A small image flow-matching model, trained from scratch.
Model: norm layernorm, activation swiglu, moe top_k, layers 14, width 128.
Training: soap at rate 0.0027, 7200 steps, batches of 128.
Data: trained on aerial photos of the United States (SatlasPretrain), 203450 training examples, 4.5 epochs.
Rows from expert 0 of block 11, named by matrix and row number. Rows with one number belong to one neuron. Each number is 128 + 24 x the weight over its row's rms, rounded and kept within 0 to 255. All counts start at 0. Numbers have three digits each. After the name is the row's rms in percent of the matrix's.
# gate: expert gate (model.blocks.11.mlp.gate, 32x32x128), inputs 0-127
# up: expert up (model.blocks.11.mlp.up, 32x32x128), inputs 0-127
# down: expert down (model.blocks.11.mlp.down, 32x128x32, transposed), outputs 0-127
gate.0 078:136122108156150139109180096167132162127110108131133115090121123170157148138130124097057158140144141142095140128126149119122071092120119130133150113130138097097149148187135106091098128091172124123111104130128083104142119119132159147117142113096128117113137129125096117154080135143118098109108107137109182156134124132151131105110115116152122093159121135110114144128060085165148129139142
up.0 082:136126180123062093161129123167175149106098137105130131129126133148102140138135075140141110143113128154142134137109127138097104100129116102119096162162150092090061141161108117145110088137086123121148127114138111145119136139146125189139163155076143116147107123106136129120120157123111169103155138128160142081132121161129146137164126153104077152155133136126123106152140148123118124142159
down.0 085:139116136100125121140112135147139086063074115125131130147161129122109134138083098164108186120141135093165127115105136106119115136169144127088115172136132075118067102098140131129100088133181098129129075107113113128151119117109144154138129123161108115124132136158168162124139092120097126128128118144142124106137085119078132157150127116125129140104116115097107101129165121151113130158101
gate.1 087:106138141133124133150135131079094136103165113164145121150118124141120150117175147123104125161159185134095146121138119123073114159082097170125137112113089115125136133113112093123125078092094121120112098141129129162150103120118148164073111130133128133109191139167124102107149111110094150148143101108161158154134145152159164115117156131107126095118137177124135131101108129125143132083109
up.1 089:115119080107131167128162150105106181145166130113160134109091131138145118088162141125151107114130147116120132118152139122113149157109137158164115090115151132165146119111117145116139185117176142166124134125116095120137097070142102097138089129161138137139086139135119127144113109143126125125122114135127130139140109135148099152106080137104154150148158102087110143052127106111151140139066
down.1 078:136117156095133176172124139139107122139155095102117111123104151111144126108136115096174086132119111139137163124163169123117158171133143111130096134099116150183124155102146131141142161139120156124147158141143102094129116080151112100116077185118117148092114124092126103127138128138117152132144105114153131134156162114149113105180121125137127173121165114141116133095169135075106124082115
gate.2 102:165074104135174161128170117159157106140124128089101087150130097112140156140163130155196123134118151109148166135124125134128127119139115133132122110170148124144100137135120138117068161108139147172118126142100115112132136119111119107167122125114093100106113122107138122157061142144147092104095124139130141169097124104153108146130095137107130151118146116117118104130138099101113099154063
up.2 095:148098205139102130126135113139123144121127129092101134135111121126123164128147129107140087089085117164115118117109133160156149126120130099129086112117110140170111119123113133165161149145094119156105161134100092116126134089118138131131088170133122121113096123115132105161117123104116119185114103166123138166151146135132102188130116125121094111131118134116124137112154186088191129162161
down.2 087:140136168115142126134120134142165118138095140105105178123162156104098155093083148155085161101117109100156072150091151110155134120153125127086132148120114104108108122134111159122107088145164094131130144094114145118123117175123082195120148145147097099156128151094150166119129112136125116149129156155104134094140107126152131161109141149103124129094101109126159136165153130141113142163126
gate.3 110:105136134141090100146137155077156158154141144105131130115172122112108160134159184143154112107141128162107142134124153143172137113143129124100098125126104106108109149100078097155127166103125150107123153115138134108097164132124120145133156162147145137120148132133123104087152163135106161127069064147121131098157168126105074145150117155122079160126159147130132112143142138115138098103130
up.3 112:113118169151101131147135165086158167163132130092142138122121149136110143124144130134140100094144094157108156116164110119153156138149128131130104103126110087109107129113097109154129133109159175107128140091157111134096153145113089130139124141112180141134136127128135124056131187141106179092091107132124119107142140126128093145167119140149066107144167133121128106134139138101108089109162
down.3 112:168162188097162124157119102144054089069117110126151108123131106158129081131116099085125115103149132126125147108130160168115136174114141095170107125105137142163130126138144137126112090139144159125140139133164122126117092118130163124114101141118119148097110129129118116171104122132146122102157167087179133139116136086132141126088133144118127084121131114137111123087131127147133124171144
gate.4 097:116137157105098134106124117150091134120151131110144155129166108133135110179135149101109121143138116132101108149113127118067084091132109126130106136061093104140131103161117116153167101134107147160116124155084102126163101138170112164137124111139117142114148141130135099179110126131110124122176128172136144139151094172165140157077118138141149104123120164160144147097141118129152137078120
up.4 100:114144169152116104131091095118136163132138113143101137104068120086122162143125137130127068136127114210131141121135113078120116115122075139098127165117100113104091130122140119170139158148070128130133180142150111124096158131128108108147128129155156135106164143118126118114171170144157170117120132134130101138148131111127098116162135109153123118161112140157112151124117127130153090131157
down.4 107:108107136141139146133114108116147114119125136151149089155134137124139155125204152117131095143126123127084130135169103116088181116123114108130151140162153116102178146127144123128125128132121145098132094119112157142106156121084118059116105115130180117111123083148088106118161131133151127107108136122146121130118148176105105110155112146136123137190063124169157124136095159129152137131140
gate.5 104:102119151179153161109140102114091128115108202144106119154143121118164111123142151103167124080146115153137183108139130123118098138172091129126122143178096127119146115114180137092134083166120139096116109091110122129138115160121144124107153110128153137115115136138150131126120135141104102153103146099062139110146164086111117112152108132113145154155123127103111110122143103150110149172121
up.5 093:129119091099107132143134173146166103162126062106130129088090141142106111113100090140103139162100120110121084120134161130133140119114186119164156098110137151129115136102076147147131194115143087131137124144107150101134125067123103116138105154133123112097120105105107129160123114091137111098118111192139136152104099162126141123123119115135139115113105143163118151136124155110114154104136
down.5 091:092124108139081147127119116140153132144115099131122119176130162122130116130135143146135126124136120126116168139113141109137107131152148139156146101174139159155148119131050129140171139093102102100123138112106124142132139077187102130093158125159147144107220123165167128132126194116130135153129098131126106120181116138142138144155135116136142129140141142120142100135122122104079135103129
gate.6 106:106119096155140126132149097130137109120130107175123122103120134101130178114113128142160118107111142149153134136082154120129117125153135161123142145087079064109128126169123121133131141100105100115103101104170185129152118158138148175129167140102127094131159134146097109117176163104146154145112117137130132128149151106088144073149141115086148181136146150083092106133122124141139113134121
up.6 111:106137139156081152102110141103120152136131091114108141112143139144127122169125188132089149152121136135102059127119128114113107076145156162085145132114130140096186140132101069129141100092128093140131131120130140107159129100148154119115149119163154124128144107148120111135119125163135109154120121128093117175162158154126141127086133156151124111132132147134121174159081139171129145106091
down.6 096:094115106143096098098133163157188130146104157155130160147144118131094119139108164144087176144101109096141126141135096121136136068162156136139156133139150132105142146130108122119117100136117072122100117123125138131173183147105126126108166101153129102144146103127139132112124129097086092134088113163108127114163116169145156143092145118148130112119132172128165136165138116150097131148099
gate.7 091:147105151124135128164142139151162179145092149100154130101114141102161126071087114132120137118137117141121169099177123162123123175104149124180139085148149082160127153077150127110151124083121119106117136125171104109131140103140149113155121131129191134135139101139127111164121140106122124111116124095158125133146113118137108135178086130164085142152122131135123125080108102117122126156133
up.7 095:161145113105119141114130137113093099140155108138103112136132118144103110133201069126133081129092111123121113171120116098155164126114100167108105177114119134139129141170111154109108112112127126204166131132106092101115143123122144126126106171148092122139119144079112144114114103142109125170159111150123116121132125127130120093151160128139144112106153080161100160157158129134169117146125
down.7 098:138124133156166150123141127193166154102114179126141122148108116119133139157140163113154143131147133127141157114138109163121093138166163086156126166170149101104104114120161095123113115105155125127105112144134144141169130163095118141098124118102143131126115123149123110158089184127137139122083154147134160152081129133147154120132112110144166165128139180091140108140074101105111149111111
gate.8 096:090093109153089126157147136158098164139146114100113117137082077141136178103127122133155129116126103159110121103116146144120081089145174146117112145108090078099138113133064133144162152088108101141123128112175137121114089109136099164121102118119129144112181151185129125099124138154117149164110115134134148118172141133148118131127116143158126112125170129121127105123107138134099129106107
up.8 083:141193140111137167126124134102130150114122100071123110128128136069124095083121119098151107110125138134115111072096141144153127162135162133124114123127106130138104175089121155119139126135126148109110156127131128142168147131141145138090112122112175152101170119108180160102137150124135156143140125088140132088128132146143108112140106092158134138095152146171082123107129111068145092116122
down.8 081:107141094114106102098145130161126144083159120139140149123131160161111078136135128130097131128116106088116166122157145130090110195117144085138114104102119099178151127097159128094144110160112133122140156147098090090128156092158138151108123172155135137107097082102133117153127149137109131150108096120140151176105129133101119121127122114135108141099117123151124175128157085128127110078120
gate.9 093:096116161149058127117123104126138160081146106125090147165136115108125162138126186146167121169123135126070125178126118144102117133090125115095129144115114122131145112121101104141155104112044116157126163107140116132124136089151125142135160105126126130152159165131147122108175130170117120117149113115093132112172162150122133150116138128102144138104136128111143137167152126135127172110115
up.9 096:149206169119098120137127133128142168150164135107087141154131120110129136109177162116136107153118127139111131132090135125151142165143067127105133106100144107130088132132125132123127109139118110113151178100109114173101150094140124090139128150130138123124107148080163161124125093121144090099137149156077094137103163132160104110136126145113100145084133135116108163110145151089145125129161
down.9 091:078129114130087088122155093129088139152149125176171149094105161169133104132115130104142127119094115136126158127147143138145104133119087131167109111109110157115137166120140101091136136113075154116128141163121106110135137150182149107110148171132106146132140087115107098149122125090115132164124112080154137127130158142147132112088109117130133123148113133177105151091121113128128098188100
gate.10 110:142124097159154151117144095125142133114142119128137070098128163141092124147181083153116128118077143120164141138134127094121117157185127163175142135140122106072154138097087101102132140127123101137147126129139130146120132125108136153094138127136160131064167151098091115141159183140121121136097102131108154127138156121094115112158142139084128174111118137114116094101113122107111148123123
up.10 100:077131136121104126088133102161157169132115116159105119158132132098133120165190123138175110108127085141137107145148117057100089145152125155107138108114094129067139110110131114135118135155097116139151159134084133133124126124117107084104170115129177116089140097147113137150143136139125136095154142115085133141163154118124120138144161139130135131156096156117106113124142156138115165123088
down.10 090:117130090139119133076156126144151123131137110144123124154078087167129155163087116133142146132120117119150120113117137125148093086153130147147141096168111171129109101152144104136113151137130117138118129130113124164148115108150152106117149132126131125137169118164137140137102166114124134138117186184101148150133103157164213136122118128126125088134134170111059139144121138138096120079118
gate.11 103:111133122167120147120127133095140092098112125171129109105128127119129112140132123158105158140167123115130120132145112118129096149150123134082136159125151152106164113118172136103099123108188120120115127144148117094137128147124092105126129115147120125126161119112136140061155135200132153136071181107083143160095117094087130118149125111137162127167166088165099104143146114113100141130154
up.11 099:102158202154080136114131120084117105112131111164124115102122135130113137134125136129099125140149100154117114122148134103119115168120131135091127159074127135118161116093159151111152121133137123122137144137183118109126113107168087123113123146135135142134194137119139142080173136166107174130118195124104126125141146097088101113159140121150149092164156099157124099132133123123125155127155
down.11 103:158160170118112150135111147113147110161152108096085120130143161115122100093072119150118123113119107114140131113116137109162155149110086138112109117072108156141083103127129165139118106142145145121146150086134135121109137134199115176107120163142120136156102189107147182140134140123128124148172135120116124125109096110124097146111137101101113091094129103111145160124093133148130134110166
gate.12 107:092089132147136136117143119123126125088147159138097100156122091133130117113097115125146108150140078139125138146128128123112099099190114124155121145124091101134157105084115151094136159142095118146125148106119083139148117124133120173118157106134111137133117193112147134150127185138123141152123131115136172135147156120123094139103140142140150133136107171140138140105079050160092105119089
up.12 102:147093147146160130126108146110132100144087155093108141174137134122166122115135132127101125104159151134107141104140137131139164127118153138113165107142186146119108150110150090097119098116111086137134113191132100118152167158123163111115121104117150124138120134138135174178090082139155084103135146115131128141090122113158147149127120153108085100071099132156101126113136110116093165126107
down.12 092:128105192117146160176130142152161134157112108142099127142158182110143120114119182116135126146132123105121170137136142109173170162146145115094128120140157120123126143125105109091138078094088151124103132137118087079163139146140092152136141115143109117151141159150106121143111147156124099131127089137126131116142122116136091110125118164149113141090100126134150127124071091111150182127097
gate.13 100:151128146106173121131175122132137111150113152108150131142115152118152103128195103098133129089153121155129161129136184127137144141168134141130094120148137078100099145147107097088136150139131132095141096116122123116087140125150147124127116107081125136073087132118103151144081150069122099116121147140101168113095104130151137083097114141131108139095104129112121132086150130115110121148166
up.13 104:150108062143127135106126109123112086117098125133142153116103133110120154108096147138139127124097130105159110145124109171131132126132181116121172117111119160130134125100163125123130136156122118179137113175130148100166091131120150145139096118173088108202114114139091113125161116174124088142143115121162115159141108132135132146133164106097156115132132085092107101101136153162154103132097
down.13 108:124148134152123081123103081120090127126145162146191080153107152092132121125144114104146134123133164172129128108125119153124110090117081162129109122095134107075094160171170102152157159109119142111110141148138131161126130143124167115168135110122147136149133145168103105157153112136160171117097138123150120128127140149118133081116115158139109117164087167142118124125131145103155116163146
gate.14 097:104130112094151137191174155176107157130141100111115116138134109107134153105143140117128131100154135165131127119141198097133121139130131113104101156067143038138139128133123116143098107109119153102128165162141137110140112156162118128143131161113108144129140145102085108119106122129122117127158137103096124143165142110127144136162072137132128129094131107098119120151103096132102174143108
up.14 106:148138125104170129128159112154105151140136109139130081141109094114129119133146080111113106096150119159155162124117159128137161143154110111138102130123121117148082138153136141113142116162150162098142150149103129080117135148147110127145079141131101120084078108106093134144110138135127086111117194147098125156105112110112148116166085094086118124136116103077177150121124151119126112175141
down.14 098:120145122120158134096158094106095066116147158135164149119098101161126109149120096130140137130119119121147120159121131143133134126096116106126148123112104125114134108097163099103084142176165130159150114100098125157094114121090161093132158095114100103156127100119151151126139100185126118131122161149152149136086132135093151161107142106080148069153098102087118142131124161150137142121146
gate.15 075:148140082122086088139131139121088104150162129122145120153153102121124129091122123132115099106135117153146094157151127125113071149091154157133102105113110129138190102167114140108103175077157146136137161107104115118117137125124167159147103150155077141103158160136065122122134136140134113123182125137110115105137174135138125141106139114127126124109147096143101180092115132125125139104128
up.15 077:139139112096106128106147099137091105129152117125126148165161097119121134122118138132127093109104165133130079153130161080140077118141147138108137156115118109143150091161138131125056146094172126138124114074102121140108114142115135180125140104122084136116105149155096140145110110134131105145170151165097149116099148086152133122116153115123126153097130120142120175139107104134102185099105
down.15 072:157135120123107112133122145087119093135117144136082118108147126151107127092128105127103095133100121138108122148119149082105140135083105150129122104128085094124130088128087110110146137186122141141160153091142108127075147141148080137127121145160097128105104171089119152108169103166129144114157126069120091103138117139123111179152158125109128091135089078146141146126132148133151125133144
gate.16 124:100109171145109116161136127136150157097140145124144165134082108085125162109132143125146110106176132138124178117177164111077110101136095124134115119115132052099105128099120109116127127129127141109114109146138106180142136148115101170146147104142170151122137157125103121113137191147135172097147142094160138133109142152101133133134120124137114152144114153107108098108113083099119141097131
up.16 127:097124162153114126186149127141129164084118143110143137135093130102142138116114104103124123101192122155117182125166148128097111139142116132143100126118165080114099126119092114118120122115147135109109116149159106162138120133095105171117125116124172158125131130149104107114120167155154164083148154076163136141112172113124130114153096105129112133142155121095087100121109085099093152145132
down.16 141:148119140099111125133153146103128106174140096103122148090146136142115148070100110145099105128100098118120115161124167097168163146107107125103129126110099117138117122130150169108104120148127107138150168138095111113114140160133108167177131124166110108136080155053135156112160100131117113154167133100093113077143123131102097157110142106112129155125124079151138160134120125150147127116138
gate.17 078:159132111124080162145140142118118097099142140167098103131141137136133134152115130118135107167113133124127101123152101145103089141104118142076124143117110165114131134100098160129106142097091104148123143126117099085150158090168167103135117162111121144139150119128110084185160106119130182179101118132123176134137172110127109087125115155124118133141109094147087156103166123155138148102144
up.17 078:144133106117107167116147121102069129126123150133103111141106138117133111114119112150131107127142139137114155106148135145135119120134089144134140101095134155122111146131138110137160141092145080149096095140112113158140141128114180132193153157138112124128120107150102134182139161092163137137108091164104128124092152096090110109108121155105132186149159127168071124105154072146169134120116
down.17 083:098120104143102086068107083153141136130093129174126150106124168113132111127126191142151123173110126131136111140114091122105111112151099176114144130120131141080131130112093109128165131136091139151145121155132145150123136139098073147092179139169127129151167140145127128123149123100110100157089097103116104097142124151126126139104141125123139101144156168165151119111171117145137109158133
gate.18 111:114146128131088117135142105124125101103119116153120111100159144144116145153130150123130120110131132154164118101080139105107099093161144101135114159161121140125132132136111094164132133109090151102155141142158174131145119131160128141091123152130110129087127081135114081104141109136113137148123163099083121118163169149079175116174132166126148144175149089125098143184118181133109102131127
up.18 107:113133144110104163144094149084159180106143138125134147115137140113103141126168138156149099142137109133090108114156140110155098162098097164107092139116077113109114155096107146182126137069138127145127159092160108117133140108151138105170133147108121124177118141144124119099144148156115181145139081158131112117156122135118106107153141148098103143137163103094142092151161141121157138137128
down.18 132:143107162137126131146110163137127162153115155141132123149116111134130170111108155141120140119145118119098160144135155135154137116091182171110126097120145100100096137145120128139135074092154133097090132099120096137150190143177134122183124146109150140121102166169125142138157142131145164100124107170150126131125094132100110143114114134121071126087118154121103123149109092154158179110109
gate.19 110:104150104112120162150127150117089110126136105149138148144144147135143101127131154117115131145177136144138141117150121133081116142138133185128135154092104098113146147170122091099112103091104116146086116124160147125158128154139111181078175125123115134129208160181119108068151141159120165126138127097143141135127126108126137098097133112142132155115126133124141150144101073147121151114145
up.19 098:113149169170087090157105094150146112146124117137146118099133115107140142122104122149170132133160085161119140135142094096118120087133117127082089161112089120086107121136123127169136149121070108159120122164145122061142124133158126110146141094142135104115138098130118116166146139155123150155110155136116120122142128135088128136131123130159145151144090158155185145103108145128132143067115
down.19 082:097110112113134138133108105120140118123087150157103127144124126113095116140139128140143156162144156139132134147120101130090169055181113131125162148143143108070135089116155147149107139132137120122139125115118133120154128147090147067146160083144112081160114097156129120117115087180142129128112130167138135115139110163124117134103145159115132132198071125115135116136142177126133124150125
gate.20 109:128141110140167118097132107121145142098098121088148120137126114085146167131122105169125155129151132124173081134105129107150117129137176151142159126092119066146113117125124114147128150095139080110106070138137126138147133166143121148154151108119117120132140101170073132153121120125154109104141102093122124116128109140091141127110167094113176154097158156144127118155113075119126106096087
up.20 098:166110123119157122103152132157127108133130141090172143151112090137161182117107117121148105082106130131167106109146151136155154126131188105133138121117158153165082137076152073118103161150165133123132105125127111105135102134149127134161155131081137112124104101100137135178128080085136153112129165126139156118080139142119135122099127131155108115119114100150088116129099107104141131114113
down.20 097:154137113125100144161064150086118148141156117110104110144096114104157185136167144102115115119143147157101107140119102160104139124105107116125123129138144122153142125153043129167172121133156167106120133107138147139092128134142122100116096178136145158118140142124102107134161145144141143110174112102162089155177144152143097102146110130144121136144136110120142121111132172109139110162148
gate.21 100:135126079149118097145151121161146130137102126125181129101119154129153104086143084102102194139170108124116096088113155158132140130123128125149152110099139093095095127183103148130146137121157116082137092152115152096153132173122137143152135120109132115147086106120090136077127103132138105132086141121149112090134123138147134096110148098142171143140101118101144097127121164155119139137141
up.21 105:115151137133118108162111118132156110141142137137167096110146127160097101155142146146110102130143169139118098122156125141123123174090101141135105089074145091135135105136093097136105144114125109119108156128178101146125128125123043151101151167121151150094120098101132093166117099128131134133147123114119140159114140099138163169159131152164105121130140127125149142160085109118132120100191
down.21 094:156105154109185156165133139152147101089106107144134110095122168128133100130109073129138136148129142128193141141152130108125139145178145105085145145133143147100081126131168164086091101128130117140137114127122111094143113132100148080154136110140109096104084096139127129126068136124105116115116141088121148128100115124123127117099127135128188175147110115141124131137165131105132132142093
gate.22 090:052140093147127141078139099149122135134194091180137127147164144128101160117118138126128104114143142129135134117161100087111132179102129104121129121091103106160121167106154141124135135116136147128144133112129168132121132130119114136135138151168140131154156147118142108161163153109094135158129150108134143157120179150088105104103158100140106119131103151121121155140101074173145124096114
up.22 087:098127136171147100148157132108135148147161150145149089160130117117136149074116083099136089089142163165140192122138151134104155173122106136145108108146119095102079177122139145076123141122098130107133124121143134152066134132109117150136146134129130143095130152119136135169140150094110115166113150120113135136086163146109096134156108113130096112106114164115131135097111104136136097102136
down.22 088:138150137157114074112101112109084161101141168116170122138128133128129087133143172121141122103139110164150128113130110156112087101122086194143131148119124130086127159155152077158145135117163128081108106153167163156145135141127150172123111140135106172115135125124112137126156116133121149142124124154163095127117108124159145127112133102146121074173162163141117139108150118122151107164146
gate.23 116:101135138120118140126131166079156183132135105119121168120125170103124120131123190139144136147137120133129120164145092112107070141141119181086118119095124115097144141113116148113160121092129137120115109113110137120099153104138100116131143146167154145122158140159159148121146146162091156133094064120125117129193123152147074148085128131148116142156112148171133140114121100114135144119108
up.23 110:120108129110149129141151154130132119152114155118122107159135123162145101104130151085114125118128082116104151139150124201110132131103120121121107088143115147116157098130121128072166129152078166111123104129080094147137150110154129141106106158127136145110105142080126110152098144168092142167120125108133130153159119142178127193146076082158129113126136149161116161117116111115122147138143
down.23 124:170118157140186168178138160118149124140117140106111125146086089120168162126145079096129140119135150144136138143138161126140168142131171092118163135166156134152105129144154125117108129129139143141123099108139139134112118149088155103163109111094107118116103127126106125136078142109144135100143185093139117122082150101123121153110107124122149178086111114099135102148094109130133175147109
gate.24 102:083099093156077087165139172136117141135150143121171151126135117159109151114099125145139139139156147149122122078140113168113126133112123101099116124119147143090148116060120089104153156073127118146127144169168114106152130095119124123167166129153132135148098111095148095094136125134113143145072107103112132152148145174144118143116130152149132173137146136134131116165092151130110130127133
up.24 102:086156145100084088184126134115118136128121089162143165116138131156095139130087156138132130139166101142108154096140136115114118157103137086096098109076127143055135134142116139138134113102089131126131175182119114121137121091135122066142157126159146143144147111122147097117141106130093138143151133136120142143154127161115131144146132158144135133144127145137130091152125188130120156092149
down.24 097:182132132111147171142102175113119108137130094092090132109099114119130133115087115132133130104141109110135102125098198112099081160163153108111117126071134132126093111138116134147131109129148124084113147143104121136167169105175147149143115152132102139130140167124138145128137124136135120117171149154121120115122093092107138141138127105109150166077132106085077100119144113152119140103096
gate.25 095:097143178195100098123128136147163117138149117095125131116109173104168125071133059119112107087153113151126172093154143158138145170110135137121131135142122139118105126111126125128145155146118125138105127141169134145092146111116158113118139138123172154103168109106155134086149164112104133101101126122160114129138172105133107107163110099146102106121136157130137113102147141082107107134152
up.25 102:131125163148186131175133125129157126134121141128110106102125149129158072107130081118131132113128153110164181127175123160132147115160114168145129146140159137128105107138154125101129130121119149128107097144162085144117127148121131093105138157064125145109113082104129170139107124124107150076107078111137137161095115086139131101139087111137116132143100159110134112112160114103113099165113
down.25 097:140113150123145111161184124139148126136133128112095152128145116145120133092110115137119127127106116117151108123103197121182119123120150096166141132144122111137131119133131137099099108131138120167168132125094129154119097162099123172149128127102105092150071149116141158160118067110126081155129140157098155094102148150146146131126157111096126116097135085126120191119076131147137138161119
gate.26 113:106127205138077098131129114132130131135148110153151105125144154119120130129127124153123149141142109160055134096164128101139143148085106131117110097111112086067119143117124158158136110104097105125112175105142107106116123129117092134137152140122187138154128105133173118084091139142108174109112146129140139124151127116128116178149112102165109108141133153119153097113127147143090125121159
up.26 116:143140143127103124106121125121126167117154155094088148134129114112125183161136163157172092143099169150158127120126127127138152081100107128130119161151092141132104160108107136177135165152080110139115163120136147123084151130152146109151133156101111108127161127138112124142135114090132138128098114159103123080137178126137096113130091165063114167102116145134121093125156142133155134145103
down.26 104:104139145143115101158142143113117140130151129125136132125118123135145131149149115109159096109125113148132159115157154155128114140106100075171110087127094146177155170165137090113135157113128162129131151153129128133079085132114115144105104152100146145086122136073129103126098110133141108136143131073136149190108163125181113122155127114132131074138169148162103154095104093111141115134137
gate.27 104:120167175109140138145096129114121153118133117157088118127192123129128122153125154116140090185123135154133093144152110107086132100161103154135103183083086082132147107123104138121135113139123095115111123106131135124125118173167103118085168160101127119127153150128130115130168127122115163139099109162107149118154102123090127118145126137115128168148134163153142169151106091127164135123165
up.27 111:106158141131134129139109155118126099124113115135112126173141129139134127123112131116120100173155130145089120129172157093098118142142159149128085113104110074106132105101111117123152139131115069113118129136119095151160137107163098158116166129128167148144192179162137125112132155130129140108151113121130120150145107111100123149178132124169138150107117197144135129128093076106120127072117
down.27 112:133143134174155097107131066095087135120111167132143124121109181107137119122144126136140156106108159126165111110133101130100129095110080143132167144116130130091062129125178144161127143134148134161129089155146170164108111138072160139120131103124141132136110103145113127133127125113141145145112141123121116107073118124151156123051143155112129120144120134139117124114149156141149114169165
gate.28 080:085092101133139137132166106129143149117111109143149105102098133145147140143112109093132142119134096136164200125146141110130118147169110100122120105139145145111108124136161117066134077142095169101112112133098111123124127150103129153133127097142099113112099135170145095149103161135119100136138116085129170131099180152138123141055096122145163147126161147140150139147116092120156129104126
up.28 086:145146112131141125099143116127126106162119093105123094116116127133175106125160134130080129156129167104104084098126172156147176085143148133177147127151148127149137112116107099173142165119149111095102077148144164122179115102115150126084139129109153137125152109096061123137110089136155107126109124135130109129143102113132126074150112120146122126114091142141100147143095143112131162102114
down.28 102:093137114125102105128169108113128142169175104121112145124131143163122131134144140109118080124104079125135140130121168123173131141123167141176131094156091200140166127101089095129135116170111129164161157113134118110092112109142119118113147124138127115134162159119149137146119165105095097170119113153097136104170153113152137156119135105101120109100133102122161157132076115131119146099134
gate.29 100:087150088149111112130146158133143142119126155125116140139129139153121182122141138138162120103156130125139148101142134197154169141099087161167095122113124119166091112069125147103168177115143126123111116160106126154121145094136110118144095167138137124126083133107112133120157127137115158135062114134106133167113122134155111155135103135077124136120134126122100110116176119087125085121119
up.29 090:144099112099141170105121123140119124089128133134110139136140131113119138128107072165138106143085097119144089139121151129178116123116141107076150097183108180142154184086128148105094142128135167169129171102145117105121100173124142130156138121118075138147118154109152129125139128085160106119145109127134147112117130131131119111111162161120136107138140065157102130149113126167138126145102
down.29 093:071113076144085106091125115116143154134095149159147122117116136079104112166142170160108142161146159130095138103112094125108087105091098146132134123151127133108174134106109121125148136099083148113114141116123135136143154096141124136089135115172158119138149115171131104107146186124110123121103113145130122151143121154124138117164139149148110073172140164132167111140125147129079116128136
gate.30 099:122128135158126106137170096125162106118120121106111139124140114090177116139150156117088119130153102108051165135108151123151150118143127141102129157155092092140098130099150140076092116174099149138129131116135087122143133132142166121140136076078104106095128134129147137115126135150159127094126148139118169085133139074104143073138154124111107110125114159138125095139162117133108141153120
up.30 115:123158170156142159123141134128142091117125098149114165150141101124157147111156160110111126126106120148056134154128159109143155113148116152094142179141082105147105124105142137118088117193120122122136129073103116136117118143094153136124134121129113095123157120108131147098138128148104116114141155142077155110134151085101114070158177107110122098168112147129135112175115133137143153131137
down.30 128:166145138153200194114106149124099104131138089097111109139088092143171144153146084120139144126132154132141081139127131119101134114160155111137140134120117115123153109172117113178142175135161135153119118148137170147145079086116124136097114121110149142095152126127129126131109180142155125119135190139145127157087113104144149144140124142116153157140138140113113109154088128133113153114137
gate.31 093:129170127114133142128122131096112176115123101111120128111111153139125098158156144084128106126144142155080110094149140143084143118111113114165108146127143095132195126119085097145152159132150121087080126139153120148160126125115100113112129135154137156108113139117132108116107160178127151135089156139083113195146159134134121123146113160160126095140124152133117177108089114085152128137157
up.31 101:127082112119131166133160127138130170118132150112134126126098101094132147118138140125119145120163121094126179124149136159115093151116122109109088124131133120125144096103108118112146093133123168107079149141165112101162099120120113135169099106132110134144114156171172100161105136147121118143119132140169159147134126102148123181082098163108130116124145146076161104094115091156125168121072
down.31 099:110120081077098109111180124118110108146142092141138135098116146172115087121125137121114084160098092124097112135131140125150138147142125107159128134136087145188188153125136130098104150129110131152162187127095118093110109111142125114095130132146116118133124113076128141134110153128096085168119101099102148164144135154145118124167164113134152090133134127133140167118104111110140104099133